A small self-supervised image encoder, trained from scratch: width 384, 7.1 epochs.
Rows from expert 2 of block 3, named by matrix and row number. Rows with one number belong to one neuron. Each number is 128 + 32 x the weight over its row's rms, rounded and kept within 0 to 255. All counts start at 0. After the name is the row's rms in percent of the matrix's.
# up: expert up (model.blocks.3.mlp.up, 4x192x384), inputs 320-383
# down: expert down (model.blocks.3.mlp.down, 4x384x192, transposed), outputs 320-383
up.94 096 [ 88  96 126  87 113 164 160 124 100 127  94 113 132  61 119 108 111 180 177 150 143 123  78  99 188 127 144 119 135  95 165 175 144 150 153 147 163 110 136  94 109 126  84 166 191 113 125  91 181 107  76 110 154 152 140  92 122 129 114 146 165  88  63 114]
down.94 105 [ 90 156  85 120  72  81 161 168 176 131 185 163 155 137  91 137 122  66  86 155 142 140 174 121  97 128 142  39 135 159 135 161 113 148  98  94 124 105 100  80 169  89 139 148  93 135  87  54 117 155 157 103 135  96 121 115 159 137 168 106 106 180 103 133]
up.95 095 [145 150 121 138 132 199 158  92 135 141 131 145 184 135 118  85 100 130 128  97  99  95 123 144 110 116  96 168 140 155 139  80 158 110 126 131 132 186 129 131 163 141 164 121 125 149 160 177 103 158 162 110 156  64 139 193 160  82 172 164 141 125 216 127]
down.95 098 [ 80 187  90 131 181 151 153 130 124  98 108 151  89 127 177 118 132 175 165 108 143 123 152 164  94  88 232  81  99  95 104  93 163  96 154 127 142 154 144 105 102  96 120 151 145  90 134 177 132 132  66 165 144 112  98  66  84 149 167 142 118 142 108 138]
up.96 095 [168 111 123  68  92  83  83 138 120 159 198 154 127 164 168  94  58 100  69 120 100  98 142  89 104 137 147 124 126 102  90 152 178 130 152 144 114 167 121 123 137  71  84 126 155  94 122 209  95 119  97 137 149 132 190 145 133 164 108 155 119 119 124  36]
down.96 098 [122 138 209 145 190 190 136 119 148 112 115 157 174 115 169  84 192 128 162 193 165 142 131 176 195 113 140 128 126 133 138 148 193  84 129  86 153 152  90 116 127 135 123 163 157 124  80  54 113 122 129 161 141  79  97 151 128 107 151 137  81 137 130 152]
up.97 095 [134 176 106 171 147 180  92 121 144 140  46 102  89 107 120 145  88 107 142  83 104 114 101  75 121 147 109 120  64 127  85 110 101 100 126 124 189 109 104 131 157  99 160 191 177 167 145 149 155  63 123  77 123  71 137 129 180 136 118 146 133  93  94 119]
down.97 105 [167  62 152 160 190 140 137 140 109  65 143 115 188 104 121  90 137 112 102 126 168 133 123 164  75 100 115 126  84  64 114 131 111 102  90  90 110 121 160 109 122 144 107  94  78 143 127 155 206 165 165 138  95 119  96 117 159 106 123 142 144 196 129 122]
up.98 101 [159 147 162 115 150 145  97 134 140 113  95 180 198 110  71 152 107 210  98 149 131 178  75 113 149 149 104 148 146 129 138  85 135  54 105 156 169 156 171 159 134 134 164 112 103 159  48  87 116 147 139  99 103  60 115 159 123 118  98 110 148 151 124 118]
down.98 096 [ 90 152  94 128 112  96 190  86 134 126 129 125 125 126 121 112 142 176 178  84 142 145 188  95 133 147 107 155  68 136 122  84  92 164 196 158 115  54  80 166 117 127 189 157 145 114 129 119 118 186  66 106 136 181 140 127 129 150 136 188 149  95  84 103]
up.99 102 [190 151 103 114 122  98 141 138 133 115 120 129 144 198 136 151 175 104 144 112 127 101 193 128 168 135 158 211 107  99 109 161 138 100 124 172 152 159 129  93  99  93 142 146 116 109 150 123 123 169 147 100  80 101  96 124 156  93  79 189 169 174 123 115]
down.99 099 [123 113 154 115 185 168 188 106 159 152 183 148 123  95 145 137 172 138 137 157 129 123 100 106 100 137  88 142  86 143 115 177  78 143  72  84 111 139 138 102 146 184 119 100 164  99 184 144 127 110 136 175 119 169 133 205 115 128 103 165 106  97 170 138]
up.100 106 [142 134  89  93 158 123 205 158 163 198 132 101 117  89 175 138 150 176 104 127  68 107 100 137 126 163 163 180 111 139  99  91 129 170 179 138 119 165 122 103 159  98 130 117 169 136 139 146 103 111  99  51 144 140 135 148  85  73 164  96 123  98  90 136]
down.100 109 [124 101 133 151 142 142 134 146  84 148 126  95 134  73 102 160 153 116 134  75 159  98 125 123 138 139 124 130 139 135 107 174 109 143  75 101 144 109 166 206 101 146 114 157 110 163  63 124 124 102 145 105 160 102 130 127  90 118 152 149 138 201 147 122]
up.101 101 [ 70 149 128 122 197 114 103 140  94 131 127 129 195 131 119 126 160 171 132 139  81 144  89 117 122  89 131 128 153 128 136 134 144 168 102 105 116 104 166 109 102 142 163  81 137  62 133 158 183 124  99 202 184  82 188 128 114  88 158 157 103 127 164 164]
down.101 098 [115 129 189 118 109  81 196 151 112 136 109 124 117 138 108 166 118 171  77 131 172 237 147 112 122 144 148 180 112 108 151 197 159 113 115  91 145 141 136 146 114 187 133 103 164 174 138 153 118  91 168 124 112 113 122 107  94 142 121  85 120 134 122 134]
up.102 103 [153 126 171 109 118  95 139 139 163  62 151 141 128  70 141 139 221 103 133 132 147 131 172 129 119  50  92 163 103 110  83 138 158 169 183 178 138 133  99 183 183 160  97 109 115 188  92 163 139 121 123 125 144 127 108 181  82 116 148 125 144 130  98 143]
down.102 097 [ 69  88  56  92 159 131 193 108 136 168 124 131  80 133 101 110  83  76 145  77 106 142 110  91  92 219 178 104 105 168 178 195  74 126 155 147 151 151 149 179 114 132 144 138 182  89  80  92 149 166 146 183 101 138 129  97  92 129 151 130 101 167  87 154]
up.103 100 [ 99 172 183 104 124 113 129 173 131 130  95 102  92 106 174 132 163  67 131 118 107 145 156 145  90  72 112 117 122 106 149 139 170 144 135 109 210 152 128  86 143  87 117  72 116 150 137 111  96 109 160 126 122 121 198 131 111 113 119 100 117 163 185 110]
down.103 098 [145 189  88 190 110 140 114 100 156 136 131  69 153  84  68  82 110 122 133 143 115  50 109  86 152 153 131 166 129 161 117 176 143 143  49 146 160 136 153 151 181 124 145 113 136 103 151 121 202  76 112 204  86 148 111 185 118 123 114  80 109 142 103  80]
up.104 110 [ 92 155 146  87  55 121 224 130 129 131  89 127 121 123  84 102 145 111  65 110 156 107 173 119 116 132 181 137 120 128 119 128  88 121 143  96 138 184 115 163 137 126 111 130 117  76 103 135 133  80 121 108 138 117 104 108 119 175 161 135 151 123 152 138]
down.104 105 [ 74  88 111 155 134 127 115 113 115 148 185 125 159 135 174 114 145 109 144 126 157 108 144 124 144  41 128 134 136 135 137 132 170 116  93 100 104 155 116 145 159 167 142 125 103  81  91 145 147 131 181  90 157  76 138 125 187  86 156 167 136 172  92 121]
up.105 107 [108 137 127 133 161 103 101 113 123 100 133 129 107 111 168 104 151  84 142 188 134 100  88 148 160  34 157 137 126 145 136 151 108 159 160 109 130 150 201 125 139 158 120 139 108 118  97 144 144 125 144  71 146 122 152  52 108 206 136  60 175 136 114 110]
down.105 098 [146  58  98 122  92 153  42  98 146 186 110 149 110 132 126 215 171 173  76 101 168 116 174 112 101 171  60 112 115  80 175 146 117 178 138  99 146 110 139 129 129 167 166  90 130  78  57  99 120 103 146 124 120 110  97 142  85 100 150 100 131 111 101  60]
up.106 087 [132  90 136 179 114 137 147 118  87 157 149  89 179 140 139 146 117 124 175 108 133  72 126 108  88 171  67  98 122  85  48  66 183  77 140 149 101 116  89 121 127 142  78 123  87 153  73  98 155 155 130 150  77 133  85 103  81 112 117 139 109  92 112 118]
down.106 096 [120 111 125 149 109  83  77 165 149  81 114 143  92 171 175 135 149 162 133  79  74 128 143 181  99 140 119 140  90 110 121  56  68 137 135 154 150 109 126 129 116 135 170 190 129 100 108 110  99  87 205 133 139  96 111  83  76 124 121 102 109 167 164 111]
up.107 111 [127 132  57 123  81 146 154 117 115 141 156 140  97 149 104 163 100 133 129  83 162  71 198 131 148  96 136 103 106  96 128 198 134  98 106 146 149 150 165 144 117 129 146  68 122  85  94 179 166 102 151 135  91 136 109 110 128 138  92 129 105 195 121 126]
down.107 101 [117 134 137 136 105 133  85 135 136  98 179  92 105 152 160 133 114  67 107 182 160 168 124 112 164 116 129  97 117 117 169 172 121 183 148 129 169 168 124  76 156 143 134 168 111 110 120 167  78 117  46 132 155  73 106 127 117  92 136  93 133 115 148 134]
up.108 094 [144 193 158  91 151 104 110 103 122 121  68 120 144 140 103 186 135 166  96  79 113 137 114 153  69 121 183  97 159 120 146 139  92 127 171  82 102 124  99 106 116 108 171 151 156 119 150 101 125 108 173 129 156 119 120 138  74 114 123 131 155 115 141 144]
down.108 094 [146 127 126 197  96  79 124 128 139  80 197 145 160 153 116 119 144  99 161 106 146 151 125 129 102 144 161 135 126 188 162 202 110 102 159 121 120 118 113 106 139 108 148 100 155 126  57  86 105 142 130 112 125 118 179 147 104 105 179 123  76 110 115 193]
up.109 108 [140 169 147  74 113 114  57 172 102 141 113 196 133 110 154 137 147 122 111 101 176  97 122 174 101 122 141 101  99 193  70 121  99 102 139 168 176 142  98 142  53 161  59  71 158 139  98 175  71 143 135 118 153 178 124  64 134 112 155  86 114  63 147 138]
down.109 109 [149  85 130  70 126 154 116 179 116 161 126 113 106  95 167 165 124 139  99 112 111 106  86 155  70  91 115  76  86  94 108 102 172 118 154 140 127  72 120 144 103 188 115  86 109  67 165 111 128  97 133 113 139  80 141 160  65  79 100  97 128 149 160  76]
up.110 103 [153 155 122 124 133 137 147 100 114 163 120 195 106 134  99 135 137  99  92 138 143 128 167 111 140 150 131 150 141 103 125 145 115 138  82 129 166 200 104 148 124 178 180  92 139 108 104  90 114 127  74  42 164 115 104 144 160 126 154 149 103 114 103 136]
down.110 107 [ 96 154  73  89 138 101 140 132 112  92 106 105 119 119 146 163 114 152 101 144 146 131 160 172  90 160 161  39 112 197 142 129  99 170 121 173  80 140 104 118 129 145 107 165 133 149 162 104 100  84 105 175  81  81 120 149 154  95 141 159 125 121 147  82]
up.111 095 [ 84 114  81  93 176 163 148 191 175  94 141 112 154 122 117  84 168 124 125 139 142 130 174  55 128  94 132 107 158 133 125  94 183 139 124  89 134 114 103 156  57 122 136  89 141 118 122 155 118 136 150  87 144 138 170 187 142 108 199  93 133 111  94 130]
down.111 108 [112 119 101 126 169 205  67  99 168 121 143 138 120 116 148 144 112 137 113 165 121 138 132 162 117 165 125 123 168 123 121 150 115 195 147 141 159 175 153 142 109 185 195 159 117 140 161 117 151 123 172 146 210 121  89 129 121 157 217 108 122 173 124 120]
up.112 108 [141 117 103 155 122 116 151 173  93 167 138 118  51 113 113 162  97 155 138 151  79 108 116 118 105 158 113 160 119 111  39 122 161 170 154  84  85  98 125 118  57 114  96 133 124 166 165 159 168 161 202 157 102  85 116  89 109 168 159 141  66 109 105 129]
down.112 106 [140  98  81 140 123 125 153 146 170 137 156 159  98 149 113 103 181 119 113  82 146 110 118 121 162 137  94 111 145 146 125 123 136 171 109 111 219 109 120 119  68 136  81 144 120 109 135 183 181 161 128 126 125 109 133 129 110 132 146 130 117 165  96 142]
up.113 098 [121 146 190  82 131  89 150 112 116 101 143 154  85 112 140 126 198  95 102 215 156 114 134 130 111  89 156 150 158  93 132 114 109 100 135  94  94 149 158 209 120 171 169 138  81 147 102  97 133 123 110 194 160 138  77 155  97 115 104 131  96 127 120 104]
down.113 102 [171 144 111 120 156 100 182 153  96 107 152 142 120  96 158 114 104 109 186  65 148 126 155  87 139 123 107 110 162 166 127 104 141  80 135 157 168 139  83 167 155 124  97 148 142  78 173 100 113 112  92 104 180  73  76 118 164 128 145  89 149 132 140 177]
up.114 098 [ 88 119 135 142 149 148 104 101 143 142 102 110 137 162 137 128 108  62 138 168 160 140  47 128 119 129 133  96  47 159 167  65 183 153 135  37 162 145 155  97 136 177 118 128 132 131 153 132 157 127 104 164 202 131 106 104 104 157 136 126 160 145 110 136]
down.114 102 [166 133 125  81 104  96 144 131 160 150 132 147 155 165 103 121 106 194  77 156 166  96 147 172  78 108 113 182 119 118  98 118  74 141 153 144 145 101  97 135  62  97 172 148 139 178 157  99 146 103 122 178  98 124 137 121 169 140 153 120 153  78 117  48]
up.115 094 [129  96 115  81 100 101 143 149 153 106 128 122 119 151  82  36 130 146  83 108  97 170 117 140 192 150 115  75  84 113  88 166 161 143 166  89 108 179 108  91  90 105 121 121 127  87  99  58 148 116 154 106  83 130  96  98 153  96 155 147 108 179 100 175]
down.115 098 [172 103  87 167 157 174 135  80 163 126 164 106 118 105 106  52 110  88 102 133 101  89 125 124  92 211 111 129 181  77 136  96 131  91 162 172 104  77 134 161 134 193 132 119  72 109 119 107 120  99 153 151 146  83 161 108 167 147 133 111  84 125 130  99]
up.116 103 [ 88 125  70  96  93 134 142  69 121 191 144 152 106  70 149 109 123 116 192 168 135  97 132 176 161 145  94  94 192 100 183 179 126 113  83 152 123 160 160 188  94  85 161 163 108 103  80 112 115  86  82 139 143 133 114 163 158 160 108 167 112 131 199 177]
down.116 095 [149 157 188 182 138 123 107 118  91 122 109 145 112 151 120 120 122 127  73 105 106 136 136  57 129 106 177 135 113 169 146 107 141 110 126 160 176 165 112  91 101 146 133 150 191  98 113 150 115 147 179 115  96 205  98 125 169  87 160 138 135 191 108 137]
up.117 085 [156 104 176 163 120 148 138 149  90 107 119 121 132 134 121 105 150 149  96 100 175 164 155 184 100 139 119  95 103 181 160  95 177  95 143  44 146 131 128  73 100 162 123  57 140 186 171 155 167 121  90  87 183  88 119  49  99 182 155 143  86 169 114 108]
down.117 093 [132 132 144 134 130 152 168 107 134 184 102 170 120 106 179 140 126 137 109 163 138 172 101  90  92 147 140 109 131 109  93 144  29 193 113 191 145 132 109 212 102 134  69 115 102 187 137 162 117 133 139 143 125 133  91 157 159 176 120 108  96  88 130 136]
up.118 086 [148 106 174 151  82  99  63 148  94 183 131 198  95 155 119 138  85 170 143 185 113 118  93  87 147 124 119  97  97 109 152  53 108  84 150 127 173  86  84 125 117 109 144 117 100 154 117 116 194 131 154 137 163 161  93 153 125 151 137 102 160 163 161 174]
down.118 087 [ 99 194 129 161 135  94 204 145  76 140  83 129 127 167 167 141 156  84  90 123 132 114 135  89 131 180 140 119 128 112 119  68 116  94  85  98 107 106 122  98 173 176 101 148 102 153 119 153 120 145 113 143  67  84 106 120 133 144 152 135 192 122 163 116]
up.119 093 [138 204 129 114 134  42 135 172 102 166 150  95  80 147 138  84 150 152 106  89 135 148 154 142 109 161 145 162  92 178 139 173 147 117 101  84 123  54 110  79 194 126 127 129 105 129 142 117 128  82 152  33 122 102 131  92  75  71 123  72 165 127 198 141]
down.119 102 [172 128 168 166 117 102 101  49 143 140 212 133 210 107 174 133 167 120 134 170 193 127 146 156 114 120 175 101 158  72 103  81 128 141  83 194 155 139 108 104 159 111 183 167 161 114 117 210 157 124 137  97 173 134 143 139 105 152 176 172 139  56  41 117]
up.120 102 [134 155 107  84 109 116  94  92 102 124 127 154 120 149 139 142 153 153 125 202  82  68 118 162 132 191 193 137 154 122  90 149 134 143  96  63 141 129 116 144 106 147 161 153 134 128  75  88 154 149 188 184 133 168  92 137 126 120 167 121 164 141 149 180]
down.120 091 [140 147 149 142 141 154 148 121 180 133 143  79 132 179  59 110 150 155 101 117 151 160 148  97 133  91 123 149 143 163 114 168 187  72 123 119 105 162  85 226 171 144 131 131  95 159 113 183 142  74  64  98 107 148 133 124 126 180 121 126  45 168 164 132]
up.121 102 [157 116 125 130 150 138 130 117 162 104 150 152  94 163 135 163 115  66  70 154 110 127 166 156  94 148 145 157 134 129 150  94 165 168  96 158 105  97 141 110  94 114 115 137 130 111 107 175 117 103 134 151  92 158 124  61 156  93  88 107  85 145 119 146]
down.121 094 [ 79 134 149 167  98 162 167 107 103 165 122 130 192 155 148 148 112 119 169 116 139 169 130  74 114 170  98 119  78 141 131 115  92 122 180 133 103 148 183 121 126 126 168 121 123 150 147 120 196 107 182 172 139 158 127 150 119 143 106 154 111 110  83  64]
up.122 087 [ 95 155  82  97 127 117 108  92 144 139  94 117 145 106 190 114 134 135 183 156 123 144 136 119 180 108 109 116 153 145  71  84 161 160 119 133  84 152 143 146 127 143 110 135 133 103  97  89  87  82 115 146 143 104 147 154 143 103  74  67  84  72 123 129]
down.122 088 [169 162  97 127  99 146 144 137 148 149 108 160 115 141 129 163 188 150  75 158 134 144 129 207 119  94 159 168 144 114 133 143 145  71 134  89 157 149 127 124  83 162 200 100  96 134 128  97 143 151  97 130  84 132 137 163  97  98 119 165 170 150 127  99]
up.123 104 [131 121  94 126 114 166 130 143 197 170 120 129 113  38 131 125 170 124  99 134 110 163 119 105 130 107 108 137 108 169  95 143 130 136 121  69 147  93 194 220 109 116 117 125 104 105 132 169 170 163 130 125 134 154 137 114 140  62 127 114 124 143 100 129]
down.123 105 [132 125 151 164 137 161 116 154  81 146 146 176 152 187 144 110 143 129 123  97  66 124 116 110 111 157 109  70 154  95 145  72 109  90 158 128 142 140 100 147 138 107  49 158 181  91 148 142 112 127 147 185 168 126 150  73  33 163 113 124 102  82 161 107]
up.124 092 [104 119 102 156 149 131  90 111 148 134 139 179 130 132 126  87 100 158 146  59 134 143 137 147 184 109 123 135 135 204  98  81 146 156  85  81 101 117  61 120 153  74 157 203 132 152 153 106 135  91 114 168 143 119 128 165 144 209 134 120 145 148  96 161]
down.124 096 [139 135 132 155 138 146 176 113 175  92 132 108 143 126 119 163 102  83 106 107 113 160  76 117  77 156 188 175 196  74 120 101 129 116 123 134 107 125  85 148  45  85  78  69 175 116 141  69 102 193 167 156 111 149 131 176  96 170 133 143  80  93 126  58]
up.125 107 [ 86 192 171 136 155 113 160 118 192 165  56 107  99  78 100  85 113  97 117  95  88 157 159 130 143 154  57 124 100 107  92 121 120  86 122 128 146 115 130 149 115 151 116 168 143 187  85 113 148 108 125 124 134 107 118 180 142 151 147 140  75 154 138 151]
down.125 097 [150  52 103 135 165 183 118 126 139 113 159 195 104 169 121 143 126 140 123 141 182 189 150 108  60 177 186 149 152 134 138  94  87 112 128 163 141 139 150 145 114  95 173  62 142 177 146 115 131 167 155 116 123 163 121 114 112  92 125 156 110 136 101 121]
up.126 095 [112 111  99 121  93 151  87 117 138 104 133 121 152  94 120 199  72  90 136 127 168 114 165 139  89 152 114 145 117 131 174 121 148 115  70  60 147 153 153 142 100 108  67 140 154  86 149 132 137 110  70 124 130 116 170 116  86  89  91 153 142 139 149 206]
down.126 107 [161 197 109 146 109 122 127 115  69  47  71 132  90 110 166 169 117 148 144 157  91 120 164 100 129 152 102 156 119 130 162 128  86 133 117 135 184 141 123 128 111 123 113 147 130 124 166 131 113 118 114 114 110 145 138 109 109 130 149 112 170 200 108 140]
up.127 105 [ 81 147 147  77 129  91  49 127 148 167 105  89 107 114  99 120 156 168  67  86 170 103 101 111 160 128 141 153 117 158 127 116 109 156 104 180 141 180 122 140 148  67 145 130  89 124 128 153 101 121 138 132 126 146 110 110 119 134 132 190  74 140 120  85]
down.127 107 [159 160 118 141 136  75 104 141 116 116 107 111  47 161 146 121 164  36 148 109 141 162 173 167 139 133 119 138 151 105 109 157 141 112 152  56  78  73  92 133 102  92  94  80 128 163 133 103 103 108 135 131 162 118 169 213 148 174 139  77 180 161 109 144]
up.128 097 [ 70 162 151 129 131  96 116  96 182 145 159 123 164 164 180 149 132 162 174 124 162 125  83 152 142 111 105 109 111 106 109 143 141  75 128  88 115 135 162 142 104  99 137 114 109 124 143  95 157 133 166 143 100  88  96 134 130 114  93 123  93 139 152  57]
down.128 095 [ 80 149 149 143  99 148 171 196 132 147 169 136  95 179 181 101  96 100  93 153 119 100 178 119 121  70 105 138 117 146 143 123 146 139 108 108 116  82 119 162 186 208  74  74 190 165  90 134 103 157 110 144 141 124 155 113 112 118 102 102  88  95 101 143]
up.129 097 [165  90 112 155 133 100 149  95 165 189  45 161 143  98 112  78 114 194  95 170  61 144  71 145  95 100 132 171 190 122  91 123 161 132 134 120 174 132 148 116 152 117 154  94 126 141 164 171 154 152  40  87 120 135 188 189  99 133 171 154 134  95 114 104]
down.129 095 [ 89 185 119 130 132 149 109  87  88  50 106 138 186 109 138 120 146 110 113 108 149 133 148 135 205 118 151 115  94 129 173  80 164 111 105 109  91 181 140 133 164 147 115 153 136 100 124 131 116 116 177 128 230  92 114 126 156 151  95 130 103 154 153 154]
up.130 093 [136 146  61  78 143 162 106  89 147 127 107 154 126 103  99  78 124  83 178 157 141  82 111 120 128 137 132 153 144 125 114  90 166 150 112 111 152 159 114 122 154 102  61 134 110 123 129 115 137 144 124 124 142 121 135 184 109 106 161 150 136 136 162 155]
down.130 101 [107 147 153 152 104 220 109 119  52  95 106 143 112 137  87 144 125 138 152 118 154 143 108 115 223 175 123 186 143 119 102 176 119  99 155  81  95  90 139 159 109  99  94 118  91 130 121 141 172 132  85 150 187 174 133 116 136  92 139 128 120 123 131 137]
up.131 091 [161 101 127 170 119 132 130  99 129  91 144  89 134 140 140 115 104 114 151 152 142  68 126 129 113 113 108 118 145 107 147 106 151 110 160   5 130 142 176 143 131 193 102  81 177 147 117 159 102 161 133  75 164  83 115  87 161 142 188 151 137  64  81 148]
down.131 092 [165 137 116 174 143  66 145 128 102 124 103 207 131 120 127 146 160 104 168  98 131 107 101 114 123  89 139  98 156 130 111  75 111 146 127 172  95  86  84 148 146 129 174 143 134 116 150  96  91 144 110 132  48 126 118  89 121 180 133 120  83 123 116 110]
up.132 090 [114 136  89  86 116 132 128  76 112 100 103 150  90 101 108  70  98 147 134 110 126 110 150 161  98 133 161 115 137 116 144 164 123 155 124  58 147 128 196 194 170 203 121 137 109 157 110 143 166 119 106 156 161  85 135 101 124  96 129 130 153  73 102 128]
down.132 102 [172  95 192 144 145 131 169 102 162 154 119 157  80 162 136 103 134 132 153 123 111 132 121 152 148  61 158 156 130  87 125 166 160 133 116 112 152  92 105  77 136 127 143 133 113 168 163 124 142  99  92 138 104 142 171 187  80 143 103 115 112  95 127 125]
up.133 094 [180 111 151  86  92 122 155  79 121 170 151 180  95 182 158 142 126 127 126 124 150 169 166 126 193 111  75 126 137 127 143 177 148 114 155 150 105 169 138 126  90 207 114 115  67  92  93 148  95 132 103 108 140 140 149  98 134 160 149 132 128 115  80 122]
down.133 102 [ 79  94 109 144 131 101 156 135 123 146 178 175 178 147 122  94 150 105  45 140 206 148 117  85  62 106 215 137 188 138 142 157  96 169 163 145 158  54 136 129 159  83  71 187 122 137 134  99  89 171 130 157 159  78 146 114 151 168  96 135 132 133 126 132]
up.134 091 [104 140  41 143 132  80 176 129 152 100 128 172  93 131 157 143  67 166 147 112 120 128 142 110 162 129 141 138 154 117  98 144 119 129 146 173 124 134 168 126 155 112 160 119 119 125 165  85 156 123 165 118 108 145 130  94  91 129 131  70  85 117  89 100]
down.134 099 [134 158 116 204 161 125 134 128 105 166 128  68 125 137 149 113 139  99 176  68 164 200 133 138 136 137 120 106 164 174  53  95 117 174 122 156 127 139 100  56 173 119 129 125 131  80  99 118 156 118 152 156 126 158 154 133  57 134  79 140 117 131 169 135]
up.135 086 [126 108 154  94  80 131 130  91  48 111 156  52  91 117 128 144 104 181 129 115 191 157 126 174 119 103 150  54 140 143 116  75 135 153 146 135 150 143 105 105  92 155 156 114 147 156 120 123 108 162  72 130 183 168 118 116  84  91  89  83 108 135  73 181]
down.135 092 [152 126 109 136 138 171 167 103  88  96 128 164 116 113 122 109 185  74 192 115 163 142 194 127 142 150 113 191 190 105 159 127 119 133 212  47 135  98 139 206 115 169 149 169  87 125 127 136 126 134 151  84 136 113  94 173 154 111 148  93 130 124  81 127]
up.136 102 [224 139 130  99 145  99 126 167 151 115  99 173 192  84 106 119 165 162 177 157 129 119 135 137 108 110 138  75 109 104 183  72 122 180 144 117 171 118 160 169 164 146 141 150 142 120  94 193 166 100 124  98 125 113 123 139 152 112 133 152 116  93 103 166]
down.136 099 [144 146 120 149 102 186 166 109 114 175 126 199  65  73  87 128  80  94 107 149  74 144 104 112 180 192  91 138 138  84  85 152 144  69 113 112 123 120 164 116 176 126 124  85 160 124  84  73 116 144 130 108 165  98 207  73 127 124 116 133 147 167 129  56]
up.137 112 [147 122 187  72 166 167 132  90 185 148 125 108 197 122 181  90 160  97 105 140 115 135 111 126 127 136 114 111 152 115 106 151  63 173 142 117 145 186 114 125 139 118 130 187 134 108  93  77 103 100 109 187 110  93  96 157 139  67  70 137 115 111 108 163]
down.137 100 [119 125  80 114 105 128  96 116 157  69 175 128  85 122  39 121 169 114 116 141 132 136 177 123 154 163 112 167 151 128 148 153 145  95 159 163 110  72 115 100 158 156 135  72 162 157 187 163 182  58 161  66  87 156 137  83 119 118 119 134 133 131 175 139]
up.138 103 [ 95 119 111 118  79 181 120 132 158 156  83  88 195 181 100 184 141  86 131 166  84 123 152 155 198  86 122 110 125 118  54 143 184 133 119 118 159 165 143 110 130 133  43 123 160 176 123  94 149 123 125 162 111 116 127 153  96 148 149 114 102 139  96 200]
down.138 094 [145 139 124 141 126  51 109 127 156 154  83 109  86 145 129 157  77 148 116  92 156 139 117  81  83 102 121 145 133 110 161  80 102 173 122  73  94 140 182 150 108  92 181 131  99 113 101 147 132  91 154 120 186 126 142  95 133 169 100 137 200  50 205 118]
up.139 115 [110 139 224 136  96 167  52 139 142 129 129 121 126 151 140 143 119 204 118 139 151 106 117 158 157 142 146 132 118 124  88 131 113 138 204 143  56 105 132 147 120  95 129 101  81 196 163 109 149  95 108  99 102 130 128 123 217 104 158 102 128 129  55 143]
down.139 103 [151  77 115 138  85  86 143 165  82 124  59 171  84 150 130 179 144  91 144 105 113 123  87 169 120 191 123 205 114  90 191 204 136 127 140 132  77 167 123 109 158 117 128 127  91 154 113 147 115 156 131 125 147 145 125 144 139 117 128 145 176 146  97 130]
up.140 099 [ 73  80 127 124 126 142 128 153 154 109 208 115 147 185 111 120  79 139 157 133 114 158 178 145 137 145 130 145  36 140 139  84 135 171  92 116 158 114 132 118 110  97  90 108 145 140 133 119 167 144 144  89  97 121 109 116 191  76 147 186 101 202 114 128]
down.140 100 [ 93 181 115 156 188 140 155  67 115  80  98 142 145  81 128 165 120 143 135 139  80  94 169 127  80 131 112 118 141 145  70 111 161 109  89 102 190  84 104  51  81  99  89  97 158  91 166 113 176  83 137  79  96  88 160  87 127  70 112 150 106 118 110 189]
up.141 094 [151 130  90 124 102 180 138 157 158 150  88 129 159 132 161 126 144 103 163 131 165 163 202 143  95 135 155 140 143 109 146 201 149 155 171 120 136  90  82 159 160 134 165 145 137 139 118 154 164 187  78 138 172 168  91  87 185 140  88 152  88 131 148  88]
down.141 095 [ 89 161 187 118  92 167 164 117 114 123 111 164  71 139 123 116 130 167 171 147 172 154 140 105  60  85 145  10  85  87 201 110 161  98 156  77 123 143 142 130 159 134 128 123 108 112 155 162 194 164 185  98 177 100 190 103 140 111 110  81 143 146 132 108]
up.142 109 [109 114 163  67  99 168 184 127 150 125 144 124 123 114 139 146 136  97 103  84  85 108 124 148  54 182 154  94 168 128 155 134 112 117 134 103 117 162  99 148  96  84  86 168 119 109 178 141 102 126 150 111 127 138 133 139 131 113 101 113 129 132 140  78]
down.142 106 [163 143 146 125 160  99 121 103 160 159 124 136  76 113 104 175 145 155 164 103 142 210  97  71  95  69  99 130 145 112 158 117 146  81 152 140 108 146  68 146 189 126 162  78 152 148 124 104 100 116 155 129 144 118 133 121 130 127  63 125 124 174 190 155]
up.143 092 [157 119 126 134 139 136 155 146 120  88 137 106 129 174 178 181 126 128 173  93 108 110 168 119 141 154 123  92  90 155 176 138 133 102 160  91 140 137 162 144 122 151 102 124 120 110 189  89 135  91 191 153 219 107 108  91 159 140 139 168 110 147 139 130]
down.143 096 [193 128 172 113 134 105  97 133 126 174 137 204 166 124 176  83 160 147  95 143 170 144 128 154  98  90 120 130  29  75 132 133 140 106 124  81 189 127  86 145 160 122 179 167 186  87 125 174 185 142 113 115  95 108 126 160  63 152 116 139 107 157 133 114]
up.144 107 [121 120 138 136 191 123 117 138 167 150 148 103 120 130  74 136  91 114  91 141 132 144 123 136 140 146 117 161  99 111 155 135 104 124 140 167 124  83  45 172 107 162  26  97 135  90  83 106  88 102 166 160  86  82 131 113 148 157 122 192 170 132 129 140]
down.144 099 [173 165 161 158  53  65  76 138 138 128 162 117 126  83 106 130 101 122 114 112 118 133 105 106 136 150 155 130 153 100 115 124 109 166 182  40 113 160 159  64 130  81 165 167 136 162 112 163 192 143 104 138 134 173 146  92 124 126 133 116 139  95 105 128]
up.145 104 [176 142 154 124 129 156 147 138 146 123 127 104 184 156 145  80 130 133 105 160 150  96 107 134 107 109 137 195 146 112 131 104 102 144 142 128 185 104 140 118 154 132 108 124 174  56 139 159  81 139  75 109  87 159 107 111 187  91 115 135  89 102 114 149]
down.145 101 [ 81 109  44 104 148 132 161 137 154 124 114 127 121 156 139 164 149 155 181 117  82 148 160  71 146  38 118 156  89 119 125  70 103  95 136  80 104 126 157 117 148 184 128 155 150 215 108  87 141  89 127 136 161 118 153 144 135 111 112 102 158 160 118  81]
up.146 097 [ 84 103  94 139 134 107 143 116 139 123 172 134 106 129 138 150 129 104 195  93  94 115 123  98 136 114 110  97 153 122 103 197 118 132  93 103  95 105  92 156  87 170 125 123  81 133 157 195 176 114 110 120 118 181 109 154 173 116 195 123 131  98 111 155]
down.146 093 [152  74 135  90 131 180 112 154 152 155 122 127 149  85  62 137 124 160 106 134 116 129 175 126 138 137 160 124 105 196 156 135 143  73 165 144 122 167 126 135 219 105 116 128 127  98 133  84 174  78 104 109 195 116 135 129 218 111 212 154 109 141 132 103]